From a checkpoint of a small self-supervised image encoder: 17.1 epochs.
Rows from block 3, named by matrix and row number. Each number is 128 + 32 x the weight over the matrix's rms, rounded and kept within 0 to 255. All counts start at 0. Numbers have three digits each.
# convs0: expand pointwise conv (model.blocks.3.convs.0.weight, 512x128x1x1), inputs 0-127
convs0.206:133190161065106106080152167162155127162052110144144085119052129151085144130172168161127162120079106091055130112104086168041159182135148125188120146186123102131056077189095101086153088092160145129097107112128157087112115136148217120185162137195139135061173074113124138150101097118164090099124137119079075087115111128139120133106136094099112169144115061239143168098132166155108193110120
convs0.207:074109117082134142127116127132075151165189093142181094110146144103130129156106121177150131123156184158141118151147179132098144101139131198100181132087116127111067133117159162107126110152143167082135128119164185182144138099149111106129082105096109044135105122130130150132110165152152182107025147143187156133104124080122133080128094186100108143103089125063148100137154108171149083098169
convs0.208:172171106121142143099135114161093188156132148128083124094130089057159140146110180114104128131102092146116093125125181125154068085175159185128093151125123159129081149144165065146147126071100147039103127125077127072085073083088133170103153193104148167145168097142121157089154117142132037132055102118141141122110143118113120162135240115184119170088171100134106119096140176136122128087097
convs0.209:183110143163153160015148127081089114117150163136083157080142119128143145164181110153142112133157102056116127133157125082114092119145093132156153210200177091106090155177085126108159140176109162119127086192085147120108093131185155133122140119129118149089119106121087186154182087149141060138159102136118096151186155131083082144128114116099120147141113095113091159187103148096127117154090
convs0.210:132101131093122148146088129149122130099112106128167154155094108140111086151155142157122111146159148146169134152132180152126139125087101135094180117111106172143092110119155175122077119087129081105161210097156120141180145104144142050181159150184152145112149143090071119167125183134139151101104147084130097146128101112141171110136107181129126113151138118116144152137157076193145129184124
convs0.211:164149112125123124172153089123110106037169135157138129118158118099126174122130131107131132133089128158064116093188113145130140143123105141116072082122168070113143133150099166147058107156124116123097112182136187123184142115078150063147131143149138113069113107122141203094123117084131108126097174091138168192076144148095126178127122127101139113135122155190140148173103091202186105119148
convs0.212:116128165132144087115155143103144119127087143145104118159115189140112113157122117172109162151146131172075131132127101146085147201143157139159123058182082133083163084124139164148185152111145127170151102126100105163167196133134143132107202069083146128133141074103158164162104121165131179187117097184116211111170117125131108108103129105179129070091115111155147134121082075126143178217158
convs0.213:164091143128135125117119154173141113134126122229142179054101155123114105120138179114124130157188105169155120137144102137140114150130143156115124106131103163085140125129099143150143111131147130144156184147130126129166167163228089175097195091154148169170147170107098070168153164091135153107142125177155107111142124087139086125144085131113194113136139138131120130126106156068138088159093
convs0.214:098082176135145130109138121130103100098094163134112087106117107102135072127196108128050104107115113134124158138144083152169132140116128115100108135139121088130093126134136143102129102106076157188133081141149031153108083135104088141124080131161182165057147133146091133107173068143132170066132091187128090150147082137128105098089132162172121157128170078169221152100180117105061132186190
convs0.215:120093255129120125117094107090134109181123133137119133120142102140156133140137155194128128096159103196137105095108143107158043080140147116131111168142136175105115106097134171126184150084151206143128159109108102129127096145169125106164096089111136204126189169178179126137150121124171110131161072161140072167112104089166123078088139124172106150126150119149126095141146174115177130122154
convs0.216:163155109153146131115088148086175155140119160146154156108125107204161158152179075125200137106151116094114129115115062176164087124102104136162062128115141095158095122127118149120094118188134153138177055180110114147084148130134072135129100126091137095171140075121153110091137104179103116117133110135104083168121178108120117130100086119103106137093130122147177184111147181146128101142121
convs0.217:138110161169203131103177181131149153134106111067166117137175155094159165128154161111141115091114087174153111137116118149151085124204172154092103125084111160131138103141130165080110136142136191106175131074090126166113149154112139130101097097084124108161143146190155104150098116180142155149169097104129114115122104123162157187089151156069126128158119138080111128109118173149130108140151
convs0.218:183101135156072150144114115113087128179189150131143168106171138123161217101131123151082061055147187141114161117088159129129094165093092104123124148116164113159101086151120112055089176160121160106126124118149121097118193173104131138099117081069132145091134133116141136129152103156145119140118084149142151150114122073102110134150107121101121153086086099070116185100110159127096112109166
convs0.219:140122101189109125124134154128090097087108045109119085101144158171170103092134113091167123152048177083158152108174132058097154143130145089113147167091156136135140114192151144197177109076137129079126148128126136189093132105163104154160088059123131131192104182115119068149182171173120104076216154127161156130136139138143109174150136154165131105140197133142081148184157066134142114159130
convs0.220:229121150131144168160121127185191139147123112085127159151081078127131122139155162144161071140143122151160087104103101151113184141150123065142075120138100190143200115059194114164168146145168150116111165147103118160135134168127158082194133115096112184149103090147131089151166098142142174111090121157153126046091129137103119160139163175123136118099116102116152117146167104150124215183114
convs0.221:146147129129145062142045120127130151144049116099076169125174176126150153104159086144156115102167128123085220130122142125129101088088116108094124096135135101176139094075128164111101142180132113128161159151140148121123163147129141118068120095057146144168122183103147144109102183113095155164150138136113119066177142131117143165124085202110139155106101150190155099156090113186148146141166
convs0.222:173177130094100106131130127129097098072107153132129120111080117194197138138122115087179077163131180119099117143102147105105186149175087140189108140126142147098169145145092096071149117097087090119143134128098203153126140125126030115122148131113098043142165083122134129087110132093158134102104108114114152199146117197106077147052133138144143154108139215092057116145146108167116121071136
convs0.223:124138116147138112086181105091121173109114112165124134117159169131168157107163141135160162094128121121117145128146151123152156174088102160143112087133153014100099227161098077158139187160125153140157112122071136138096113116118126119092123168094137168141142157157137133067113137167105146132138101110130153143145110111160125159111145143154123085151139158117036165123084152110163111198037
convs0.224:127152149106132165189240181123091135144192138098130115138158181137162133189143130125137111114137115114118076169110126136136160168141142175149069092068083126118186159138149145143148144106080144159162135078149070148098097167135116117130063163092167141166174190117125125080150085157093110172097133139088080143176122147125161136160121228193152186184145179107169188077085173145195177172122
convs0.225:144100138107146079162107134100115093122109175158161113141131143125136131092082136128087119087139149114132161136101148137115148201128111189087167119119143107137097091130113138127091175120069113114178190120149197129123118157116163141134129093144156160134165178089142122117130163139080088139127054060118110194169092109176151140173132130069096141161119095115148159124134110215119070158132
convs0.226:130147156153156138158145130061129111101091126133099131134159184160118137097151131130156133105141167149112136209101118159177151169140144081073124150158128165147140112130162055133138116141159108170144128148109133163163123143166105130161117090163108182141138164101130090105189156085182124103184159154204140104089148101098129180179158176078099139138175125162125156149145087126075129144123
convs0.227:144120140163147101188110078150146169107118151180140116110075141133118153109123136140110135112168166164104127149117126131080111099072114138086150088133148158079114142088120193132082124170176129131170121122134141168229105151158089117148114103126092059134152156090092153152133142142130168106157100148143120099087139094154108103189080123176087100090094154157113145129058125131148067205128
convs0.228:063142152120116089143168192165194120130110122110127130136115079159122130163073096083094119161101155064154160121113179176137119131123173150164153145116090133145070140104113086149141173095112126104129120152160116139152091145088127174130171119106140164137142177163123059162125203151108037098134142101113151126143096080110186132156134123156136157125118082148152141188112085105132114093149
convs0.229:138144095128117120124154164109202164160180056185134154164239130123106088128064150152147138096126137099110103112127153139143172144128113142140072120085148172139159184114137077130132158125156149126098136129060145154109069099179000106186120117107139141071153142100158097050167146099124120099086133127177172153120097099145108160132101129082152125130141155061146147066127120125178075104111
convs0.230:244164121154130140109120096180147200127136162159104188160112158137100094082142186076144079159166079126128112093170089124123135114118166114179145092178150094135111157113122106156153092152164157130130118184141116117141128098141110196112196148082163174140123133107141162107086137140147111120147115150144100124097129148124190191132180107109132128102172095168130172131129178082043150185098
convs0.231:117069136085108065173115143146134152132099140163148173199131118133117100128156139172119151085153151174146140140147138144144108182165117110130168077116106167095118143121129117137093110132161118183162171102196157156111109159138164095175131096148142158090160183086109083141139122146127212133179135115156101072114138140189167114099119135159092079108098119119106140130147124151086099130109
convs0.232:079086134163203154111109093087155094163145148117091132093194180163167130123152122102193045166144156170098127135168185117126117135128088109126064141125106108117116164068163168129123175160167178120097089160065121174145132145149063156174107166121137088159133143101173089143137124165110086115123123147153096118135144134106085117119138141150171152085117176167129126175064186103098146156090
convs0.233:104171071153065137127075053162145076208132107122108099101090120100160076109140082132058089175134123084138148126092091133152106136121167103168142110168142123107113124119174142097171097158110148173118133117092117119123187119110165175085151120148137125100169093147129076174081107128100121141113147104052159106113163151130097117143107115140116159133148101128117136071105121114116116088162
convs0.234:139128116101164125170136161136130110162133104179137118101166150088111179163155153143147094211155187129126150127065130137170126105130089144065045181112118114085126160088130161107123129145184150132083123121149201116136118157160068140131084082079083148126147143197156106115149097079125089127207192123064175163147124113087119113103152106087122143124145172114100159117120167094103108128107
convs0.235:064124078107104136110129154151145154087105119155101120150122082142147130146163128130089194131118176092086178127178109124174139134163100126164143129150090088109118172146105134207170124041100116129192149157155121088120198166143102116163082186122165113129140134127093154142110139144113067144086173083113211129150150134129126141098135131177168140153112155120072141136170130085149087083075
convs0.236:090154123111091155133145148140153162116158176119098108159059108098184108129084113100086147088144074070165146070119116106170138089113125122098115136177129111166155141151098130114169099058052156137097122094117116085142108092121167091152153122102118120136068059148055120129077119119188066129122131062100185175157100141087138142157168094156130143129145109119105135145167141078118177131145
convs0.237:081119154118193061135121105096140133091077100161102084127133189098168177144154121191141146122158174146154157125125069092175111133056114103130133117150172057120101145098095130121121137137153160162082129137100100122084086083177117120098151130124157140171177167166075147110086136143086115128169126129082181136184144110171118134156129160138076137146115171078162134079095137140138076158165
convs0.238:158124129134067101158134110106130135124110105118146202162139124131104134160182091150124148103083128165195132120106116172064131162147134169102095121150117199180155108099113169135118182118197114185188111148173131163104075172108162082202144096180138169101126153148068146121088111168120158120140081102145139083082132131101178133172074140149113069106123145148130127060139117141107148180140
convs0.239:183129092148106102133125089161179162190160134131172099047162102128147151101106088095141110092181132124075118147149083145136138149118117144128119150125172108121132096176155135078118150140141195145115107130073140135094183124149142109134136162118104170097054093124108156067146089155086127064151141180101149143138159078056089083150133099160145164127190121111074148113128152069113161097090
convs0.240:116194168151156175148126122094081052027149130110107089059176105119084078137140162117052140090132099102171194094160157093191110110094127105117106147137168114077120115125088124185141135087118124129138078126117119137087121115145134123139077099177146102073154136120169126165157117150142092098145104144137177130085122191143100152122150151141129123112159147124143120179169057158082127159153
convs0.241:177091132181089126148108129065166116100132168122145114091180107134182161159091156126080106157192178074113141140141109169120197157082131176151103146118146101128147136152088074135129163172126137115094096095113126086087112088079095184121095112088116128132152134130145150098175088153152122120132155098175124118109127119061062135131137139119145156137166138141104102157093133105174145111116
convs0.242:124115106130129068143141134120140141151134163118124121164069159114119137069114107125108163113193096155081119147065111140140107132144174086115135171154098117155150121124090135103115098081127143134222132124182166094153125174141111159074128131118161165094183096145078051112066150069127083160149144090187187097133122093140212105116112103154128140138161111177159185085124134139140097187169
convs0.243:175134182170194187138121126108121120127130149122127147116203148078120140152154186158118097125154129159156135106137125158163112085149089133125145136135132135128098107051138180153132096109146136129152148091082146116109060167159118141107066121112119168153145168128155131099162155106132117145201091152157103119135132115145127090148162084099085158125190102163087132123148137116105141164149
convs0.244:166083136135160117093153107092146182136119116128105119076129129079152158133111120033139121139097137138084121120125149096152115134121149141147114205188131068118109153120129000111179128150082173109082154155104182140085122149137138167099112192118133169146139095196156125129175113102129083108181142133095152119187085132044132126088151130097129127155166165131094174159079147097162121149138
convs0.245:098107031070100108141109124120116079123048113152110164153095094073170114097103076136156122124117108101143178053100103118156078103090109089129092108128120065149097118122140148165188131103117173125183150146080134116136131124107117098161193164112092064068206105171172137106114123162143173162102167119135073111187140118126115128119126138160073177165121126112155106134154126187148107102134
convs0.246:141177097138154165150096149123094178093165094084139149159147093097132088148106106079086130133110113080123082105112125091134124112152159137140185136103129153191181125093052130166144077148109141131158091076172156145119211118054169130109111171115129085129139167141109143053104097116146143127142166058154139150106099158087154114078105171111100122158177104153147099147199083136161192091154
convs0.247:163153126113112146169138139117085056112103147155131149159122129119119068165109071126076122164149058129120121155171087122112162181127174178138166109088108142143158116139076123196140109122074083174124141132172083188140143163123174099116087069203207161075134108124118105122102129057123174157096120127149133106117129130106106128095164121163082115121193063144098161110140111163146238168116
convs0.248:111108147134183117094052144103080101157167136156091182110194133130146186055127100144132073063190182100126117106118120173110074133085103133139105118113126123144141139130105135152142208170114142117097086201126105142168129142198082154116105107078158105153121130120110141099130102192105123115155089167197073100127188129134074106160117056105123088071123137102112174115106133142126121195154
convs0.249:126169050106086118151139149190165055157096152115103127134099096164110123119155171118164153135075086114104123125124127108114153150082152131144150099166149142117130130189110124129089113127123053127091110143092084085121149116086162184162150170108167150158114142138089093153156072113097109166065175087139150169130096149128104151158146149156111118118127093098093154109141184079137183114095
convs0.250:126110188129132111156169157123097143128126115113144148136078182105164156143098095144136169100129158135140102149076106180103069172129111128128123083144116142149115066130102188119129158133177092114145117114106093139120171133152115126137127125126098082088135185111138064118135164160149198148129159170157062137083163132113143126103078185119038093120088098179102077102107103201175164116131
convs0.251:179098142110152118123145069086139143178153121106147173087164153144166151122135102102156085154133101108126158106084098140123093172098108151116070101078119130099109098143130129099068135090123183164092085135112117133078143125116105102106102105086093148125202121185160109072160127097158111153103121185107109158123131111117134117090139139083041123056149098137132165127153165128151154127160
convs0.252:149113099133109086139136083110141117137169155154121182139115162134113129095132148147142121078148111146158095061111129126090156128110116143109159171097126147157176140101155108121127133144152163140121126137093127150109150135137113138184122144101107112091074052189108118126158084142131101162124161151149134097068100141136094128159110068118067116039094233165141207158111140131078117140076
convs0.253:082069135115188109207101131069119068119194156132112121114188085092143099153156154128157152093122187179131157118074158134165154130148106111170114171052099107100122149095129148119135127095134106141150111103109163168109103167160143064179125102132176133073144172142143186122095112157122148098100138087071165088067110111119111123089111128160209140155085196103146106155081083178102130128156
convs0.254:110169137087123154135064082111141106171169118145105144113203125109153165111180113127107126108145103094103101160095135129166073070120128135121163179095132133089136057104111125082076142129105152128175130093066141136099125121090123113192134082136135168196160143144188136082121119097171122123152099161093132180128124143114131144118095148086109154095167090125164079144144158162177129115126
convs0.255:119144107111067111149175159162133107138124146154152149176103116145132124112127069146112127146109046129113156145155166117129210095153142164110168128123124156154140080067125123144123157113092035096190104075154168150113131136115193143131098122150126124072085065197115147173099146100114134184121196099136078123126137155124222141125098147127105126208139126183137099112141169186118197115164
convs0.256:089130111096084147159176120153101144145105149057103111143108078121115127138093130149127166158131114093123150126147119128140130122129165142115147119136187161197146065178120140080126134156097120129129149104122170106159139103117096145135191131099084138133101087177129092136221134079106161164063124104113135092131050176142178152122183174192103122145143107168161094085142122148149124170151