A small self-supervised image encoder, trained from scratch: activation reglu, batches of 128.
Rows from block 3, named by matrix and row number. Each number is 128 + 24 x the weight over its row's rms, rounded and kept within 0 to 255. All counts start at 0. Numbers have three digits each. After the name is the row's rms in percent of the matrix's.
# convs2: project pointwise conv (model.blocks.3.convs.2.weight, 128x512x1x1), inputs 171-227
convs2.14 099:163129149119166143094148158166085167115107171117136136152136158111102065142137173157125121140120108116165131132110118108153128109105134140144170140136146115174119130128148
convs2.15 097:120120168108112117151092120097130127109114115174120122085133140144144145122153110140115119099144145164122142099131108140126119120122137162135161154161098119106132098133141
convs2.16 102:116134098129130151127144142074096101116153132120106100138146119111064069141137134110106149122063176135149142132112152145134137102127114133127089132137178116152154143170118
convs2.17 097:094137135118114127101148115124133153081153129090107102112139122124109086129117088094100132163083111100149133135132124140144144116138104103150127133119167114115114112165147
convs2.18 100:124172140143167125113147101105120126120143110168145106147190136160094128172134102144109111098118118106138166134138130194147117110162158153148118113102111072122133128154111
convs2.19 101:154106168151116146084137138130120200132116142105143145112112159126141126106147142128134116187138112135151125128145105102139093140109112119121139135177129121157133139103149
convs2.20 101:096146150140139160122102115127117126104137142143120091108131149128123121145157127170107157126136153137112104104154094162117091084126158122137085145142111132128061160103094
convs2.21 101:090152148173104137141126129136111094124123137170106132098132107161136096194144128116076153117120162144141179102132108160110100124099162162149166116160095128099134109124075
convs2.22 099:111126112137125138128133099159129150169147113098093133128126159112116140127120157129112134176131120107114119133160118086095140154128118074129117110082173126155115152143126
convs2.23 105:107108136142119160132167120142128132155107154146113136103136163134155139131148148159127116142154146112094102129159116073128079103136123105139130126116133140141156133128121
convs2.24 099:197106100151135102150076092105140105148137143137151131142159107172129132124102140114180096125120126127165124159093177127104168153138118088146095128137129159124149138146141
convs2.25 099:157112120066141109136137148113132115115109101130129109152119120096163157101128094099143163112152127114135113149146102169156135141091109155118147083148121072077154118110099
convs2.26 098:131149159129155130136120152124123113111138155135158102114148105126172130132135139129128112145161146115140143163144106144141092100116142160127087102139117138147124089111108
convs2.27 101:146078113142146128160122147093098160133124138146156156091108152117123155078116134163160126117110100131105108125130153110124119132117125141091152155156122160152171132127102
convs2.28 099:135153113145122156145117154130124182136137163157140132121102149138136111100135144155155131114158150118118165111146096146137077121126105156123143120164104135150124123118098
convs2.29 098:136149147121146133154102154098141124111160147172126141146148169130123128185115130149096131108116159133139145128115143155127129129151167131130088145166104130085156126111130
convs2.30 096:146122129159144134139121141107115138148123113136129131157136117172110144136133139123103147074118125131132177097141115144155091117156145150124135121113095121097145069090111
convs2.31 098:126144140139115135137108112120104115107113122126086116126152132125143114123098131141171147131105160151122147156119097125129144139085105094133139144135114114139164137116123
convs2.32 102:149120114166128123104149135136065115127159152116139138137117140085124124106166162143119121113163135112114128147142143091146097103109130137115127122131138148120147122135127
convs2.33 098:142129162146144130124181150073100119115132118149153094117147102128093138129149108160110129091130168125129178157097072118136106114146148187117103126131146116148121103125116
convs2.34 100:115139098119154135109184115095115103158112125160132114131146085125109120124123143160092106084109178123109122184142145116143122087146111130131128125120139141131145078129127
convs2.35 100:108094143108167144116110142112122130142139164103099171135122173116123168113143201119115127100121131129137121180150090136129099120112143137098136102143087103179131112074119
convs2.36 100:099092094111083106119105102111089148107147081119095155136104116123105122160138114117097112095125187097128086143080137119109129120164130117146131111116151131118127152152165
convs2.37 101:118125126128096130151138157134140168136091144140136157159088095114134112146143117103123080133099143144137078119108115145088139158109151112103117104131130121109125184142138
convs2.38 097:157114162076113102146139147152157169116149092146145134127119153099131126133137105126122129142117125122104138134104116156111095102125122142102152060181072114129098136109126
convs2.39 100:139075111152141098162165104110123142102128134108147129148128112118124098167117100115132119148113116129118099155137143121124149158103110103111165102121127112119090106175113
convs2.40 098:132131149102081103124120132149145146117136111116146137133118162103155122115113104101161144167129128151083074121104123152083135154104068097090157131109142127105102146127160
convs2.41 099:135130108122086132183100138112120138123115115141108120115133157155109109075151106156149147076112136157127145064079126128116134136127102138100099158131123166144151121168134
convs2.42 100:126135125131122161184113133079121127093147134153145133125128109152113097162121125189113156108086131121176155136055165185149166108134151089144121166197153125144135108147110
convs2.43 097:131070108116152132080136071149144151152114103088120149131116156137127152134107089108165074118129098123153118121100129154121157112148113121089091110124139122125140141146149
convs2.44 099:113127104128162142132132110154134113111120110077149097171171107168126125116122112087115161126129106117145123165151110111130130149184131115144174122091129119147109102138145
convs2.45 101:114160120162137103080160142131071125151142154087093171129151116103119099131160153127110117160132137107152112116147154102128087125098117139179123167134161127153138108135123
convs2.46 101:111113120100120088116170127161167097166098112094131128147121122116159156092113123111078139145146130145108088153101085095093152098126113114108154105082087119110119150116150
convs2.47 104:109115083112143089149165087113147072114113144142121152183116040146104133159138101109099127141099120110134126142166152113113130105127136144120124102090138123139127128147146
convs2.48 104:123110109098131145098115104137136126130121142111137120151134126108196155102135127123128171124113130098112130149136108124137138104136105097107164128092068109083120104091127
convs2.49 100:154152146118126134143178165110124134082137126143143126149136136093135123145126131106103166144108120108126163148115098144138131100129113150121160096167118108105111113158119
convs2.50 099:148102126100103090121105124167138144123120142132117133128129134101132142085092139092132129185109133140079074109117148078137178128119090074102127119128150131091147141149133
convs2.51 097:109112095135125135149166130085094123174141122117143130128142131180087117121155139136185101124119143115139129136153153086147099140143131139149094124130186133144124089181107
convs2.52 101:127129094116148144128176113116162089155101111110111123138106096128160106147106164143087118099110102132108124096163160100131161131130144103111165140086120159115145123105114
convs2.53 101:080113124115058121105131079129147106158104121133069104135168095153155135131086096112107132111134095130145130101152179106092160126119139074140116111110091145113135121140157
convs2.54 103:111143143101135105153136155157106125139129184125156128086117155101196166085150162165108156161142156125117122122154097087143082107132144170120143140120124131112118108114124
convs2.55 101:168121160140148109143102166119139163132128137191146162149126137140102114154139163136138132141088146154157122095111107178092111156124131151122116100143134155126140131122122
convs2.56 103:137151151154111139131117158105115187130157154154150136145119157137121094125158135121158089110145099135137146134125109147110101118138132210139149138164108133145126148120130
convs2.57 104:147118130137150117113097128100089156105171109133137141127101117114107126123083152070119111136099145138146098136116168162132158170094122092125087108148150091116139161136144
convs2.58 104:142166124126159098130083124080160114110139148138135119168158103153119094149058126137144123115096147170142122127089166211151160155132139141148080136099115117136138099112148
convs2.59 102:110150125103133133103154143195155104151119117114137110155107164100151144140133130124093136162151116119138128098141094136152118090128176166092154128115092107144121092119109
convs2.60 100:109098144156131133123139154121116129138107161115173134102123169137147126153144141141131128130150131146136186113141100176175111145119096183181126161175103151171135134108106
convs2.61 100:139117134134124148136126101114139122147118126137115107091123104151161127120131166169158112110147151151111112146158128083139126165117123089146108163120139140128148107118110
convs2.62 098:144123121141150158158115106108095160128124139176152151041169131151084117126139126162176102117112158140137143138146146160136123136107115140158099146153141151127158126146117
convs2.63 100:138105118115115144148117138137120165147108155125125121093098172135154144114153141155102098126154138170108112129143085091150083103112128141121161142150060141108122113075111
convs2.64 098:117102120132131148133110119086094138116131137120130133104158113144127128127115140167142135117154154156135122166144166131147150141145132066158111133132113150130169100134120
convs2.65 101:116131095116162127091171110121115119129131108093112097143101097113114134152115115101114087106102165081106127182142144108131167111171155076144118118101162127135159111182121
convs2.66 103:141079127118151112107158120102129142117161077108127156144096103120144141089133091124140144104126125120101130157134139134121139115149092125086153116134149117101133099160103
convs2.67 101:093116151120088128125104149097115152109119162097124127115077173124175115139163133129149168121096139125118108101134122156117113110106137207120153115172109124078151125136127
convs2.68 104:105146126157130129106141133097096106103143118142101114143133150173065097183172161131144094114089118110141129120127147131145148136140127152162091111115168138164141136141162
convs2.69 100:152120145096115112124110128104101100076154150120129147137118122120123111147161114101114114142083143134104139094096146113116130145107143128140129126148113134101120187159154
convs2.70 099:142115140128151160146161139065115140116148100136181105106158129164116106117139103115142119147140159100123170170120128131148115120114124154143139133156107113116139105158108
convs2.71 100:123124132156133133137093136128102158136159099163125121132148119156120093206119089129130116115126138137160158126092153144145149123145146173170124144134115160148124111143139
convs2.72 100:159121111113115108129129095131134122104154095123111110173108100106154126131135106094140114156120147107117121151105149140117171126153099105087119082109158132107115101141170
convs2.73 104:149128137099139110117146112153139129080146099117100111125075104111125132120122095080126152126110143112095104121126148140115112148113117138102174108116106092113114167139099
convs2.74 101:141149180139153087111131157064088166110178136147153127113122128133102116160152115138103124118118159127149165146132103143142114147132160142168128118208145133150125149135151
convs2.75 102:095145100106139141152143154120146138130104106132116141184098132134126150168113099112077092135111102108158151137110116128145157138144154136120130130095121148163140139132144
convs2.76 096:136123141115126102113086142161158149119133132095118153131095121074176149101120130107150151169147095109112113142117125165103134167111124097085132108119144112102103156082124
convs2.77 097:123151131143118171174166101083104128148128106167139132119155139198113066139134133172139118058111151135149175122162137118119124119141177147176078110145153181140132096166123
convs2.78 100:163135134123119117165133150189112158135140138107136141133109108126122100148107113100153112201102074117133084107084164131103146156122111108113131113135162118120115160150157
convs2.79 099:168113127099100123143115132163172129133121143124108138162090138096158122123112125110142127150106119144123080130103138123107136137098134090075115112102146171129113178092184
convs2.80 100:139104085151117154137114131102115113136121151139142142100119113146080124150137099130123099106109170142142153148127179090133128149138133108121134130161166144135163098187109
convs2.81 097:110147173118139088144173147161140149079152145107150149100098141075145163141138104098112157107119118108104152135128106127143132078111111145093147079126112119096122131122136
convs2.82 103:135122103119123130099099115135137122155093077124114121111127115121125132123136121134159118125124129129122089124131131148125146097158163117178096157115148141137122125132098
convs2.83 097:116143131109132108099143129202168127127159125094105123145085152083154127135109120099098146139135109101111097120135118140136128082118099116116110108099172133119063168115147
convs2.84 099:107084135107120104122140132158147138126143133091127110150121144080149128143119100123124120159132106120099117143106115154123104116104108110080129107132095090090081139098143
convs2.85 101:170120135111152116103141171099115143134139182159162144143113105130107091136162139096141080106135132132122159115086109138131115120091135179118112118193137114128122120126125
convs2.86 100:145110122113129143110133128159150129188102115136095131140124143170162122089082162157152127132159096166096089151148156113106145139149129103112143128092112153130133101103167
convs2.87 098:146100117147090139138120123179150160145097104088093143109118156113164127079125137130174126166135085129108104132126115099121128114097133152095133122122119113161093162108126
convs2.88 097:107137147135152148107134147111111109166147145160127133110160138114123155127123144162115091116132146108121122113120134121159084111126159167153102138117112146141156110132119
convs2.89 099:129138147094155089122160165157124128098159137142159162158130165092106126156113125083090145150120111141110134123136092144141088130126134133103146068142117102118107144106148
convs2.90 101:128097107148103116137105092153120128143117147103149125127105125129158135080156114127184162174137146135122072102135116099154123119106083118155144151122155136127149132185160
convs2.91 103:145127099142157143145148134098109110149148114190113126126172111164070113180130141159095083117110147115171132138146124105164121111159142145127108113088144147128119102150164
convs2.92 099:154154203145097123155111162103120142147095145159135137111107157137144101120158124141201149147144143180140138108110096153130111148112129169122149148169136115132143141095116
convs2.93 101:119168148135099127134179130136129144134133143122152139131110142102130103119123146130121118151108096110143132113147090166107095081117130160113146125117150099148100163152116
convs2.94 100:135096105149133132114145094122140117137123085108119089115149105141137119159140146116106125127090140132108122140100143101134198122153129105152106164109108125139124118128114
convs2.95 099:105147157118139114109160146146173161089108146079130156184116163081124122137153161111168115160119136110155143168113110137116128129123129129115147112098168140146102138135140
convs2.96 098:105146093109138142135109143149154154133128079122121111110085198117123108121150128120098146120136140146095122169124117143132129142121094120153146098132143117125115167077129
convs2.97 101:148148170150134119113132161134146112136117099146129121168157120137129139149088117112131135091118122141124168129141089174124100108168129145115105093153087123122114128044129
convs2.98 101:141121150108110142132158109177157162114107079110143107100135123132154133107145076131121137153162119124114131113108066105134133086131129132123130113135109103080078140121093
convs2.99 099:116137116159134144128164166121047115122131163127159119136144103140054096154136121141135099111106145130144151114149145155123106144120137167145103152143168174127142131157115
convs2.100 098:123130113097135120086122099163191139111128126093101094158128148119117125126130127113137115181144129142121114133116135124129143096151147116095124126118147097137093122121107
convs2.101 100:139133132136132115157137123134169102144120134127073129177078130086141150115130139101113136109113124091108071130122100097115101108105144115095173084106129128078093156098144
convs2.102 101:108124109123114141118080116153140136147107124116140115107158139124126125097133157149150114123174141159159127121136150124118162129134129127124102191155135117158158127136117
convs2.103 099:121145134118147145128168107139122096106124117182144112115106166139135102123136103135093149099116158124158141119144127128157095102113147172136106116132122104123107095161108
convs2.104 102:121179148136135108093125141133162118110145105095123111150147149141121096165141129092117133141109132104168147100130133163135117090127131184148091110131137131159109141156126
convs2.105 101:130149073140135130131111114121113094143152106092113110129145132133104090166080100107107118115092141104146090108145176157130141117122110090150081140118185132163115126175157
convs2.106 096:133117151120108108106105122146152129139124095091127113146119137098107144159114113090101112105098113140112117113119151102083169142162122087124116121108144111166087149128154
convs2.107 099:128118130135133117098156145159103093120118152108111131195159122115122144124146129094112085181161112102118138135159138120137103114102106166100111106108148103141080131128141
convs2.108 098:091138109129150120127147130106117131114134124129144142117134126082120135130136133151079163082143121125133141133148130105160101098128158166124132121135089150100121108112103
convs2.109 097:136141151128118112158113161161172134140086085111144155160122146092157129103112143112147128145131110146107107152083086161139137140095105116102168103131117149111127144072136
convs2.110 101:111120092123142143111120083122129115143126108140100111144167122172118115132118140119132123110152147129140134140167135120151162149128124085143132144072128140115153119124107
convs2.111 101:118173144122140093125137170135173130113146134151127133153119155126106120144112128114080137114083132114139120135147120174104119101126140157130117118114132120127081130110158
convs2.112 098:108100143081148034101124137144175147142122138129126106143113126126191133124133086091120149126148102171117122135106129098123145134115118114116133131102108148111101122097143
convs2.113 103:117100128149148158123128120175108128147120139116127133102124118128147151088174142124150155152141115122118106117163105085139079159147120108111141131115124128171142125119152
convs2.114 100:150130152129145098141155134097109108137160157155131137136105120084120139112124140099135133145123146122132080115107147131059123172088096140111122138122148134108132143134166
convs2.115 099:143104085124111096135105080144140145135104129130130139141131086115147131094077123118126115122117117159114090143146180114107156152115114081122135147107158119112141162127170
convs2.116 099:151118151118110155133137140066124128125107136129128117086161099147178141116133109159166160112147172139130155154095103141111111144145154135130132129154081148111133099147115
convs2.117 103:141129132133089142176118155111130138130100120139112143122143116177106064147110067143124123105110135175141151089099136174087178141135134135153111147160138150152128161133127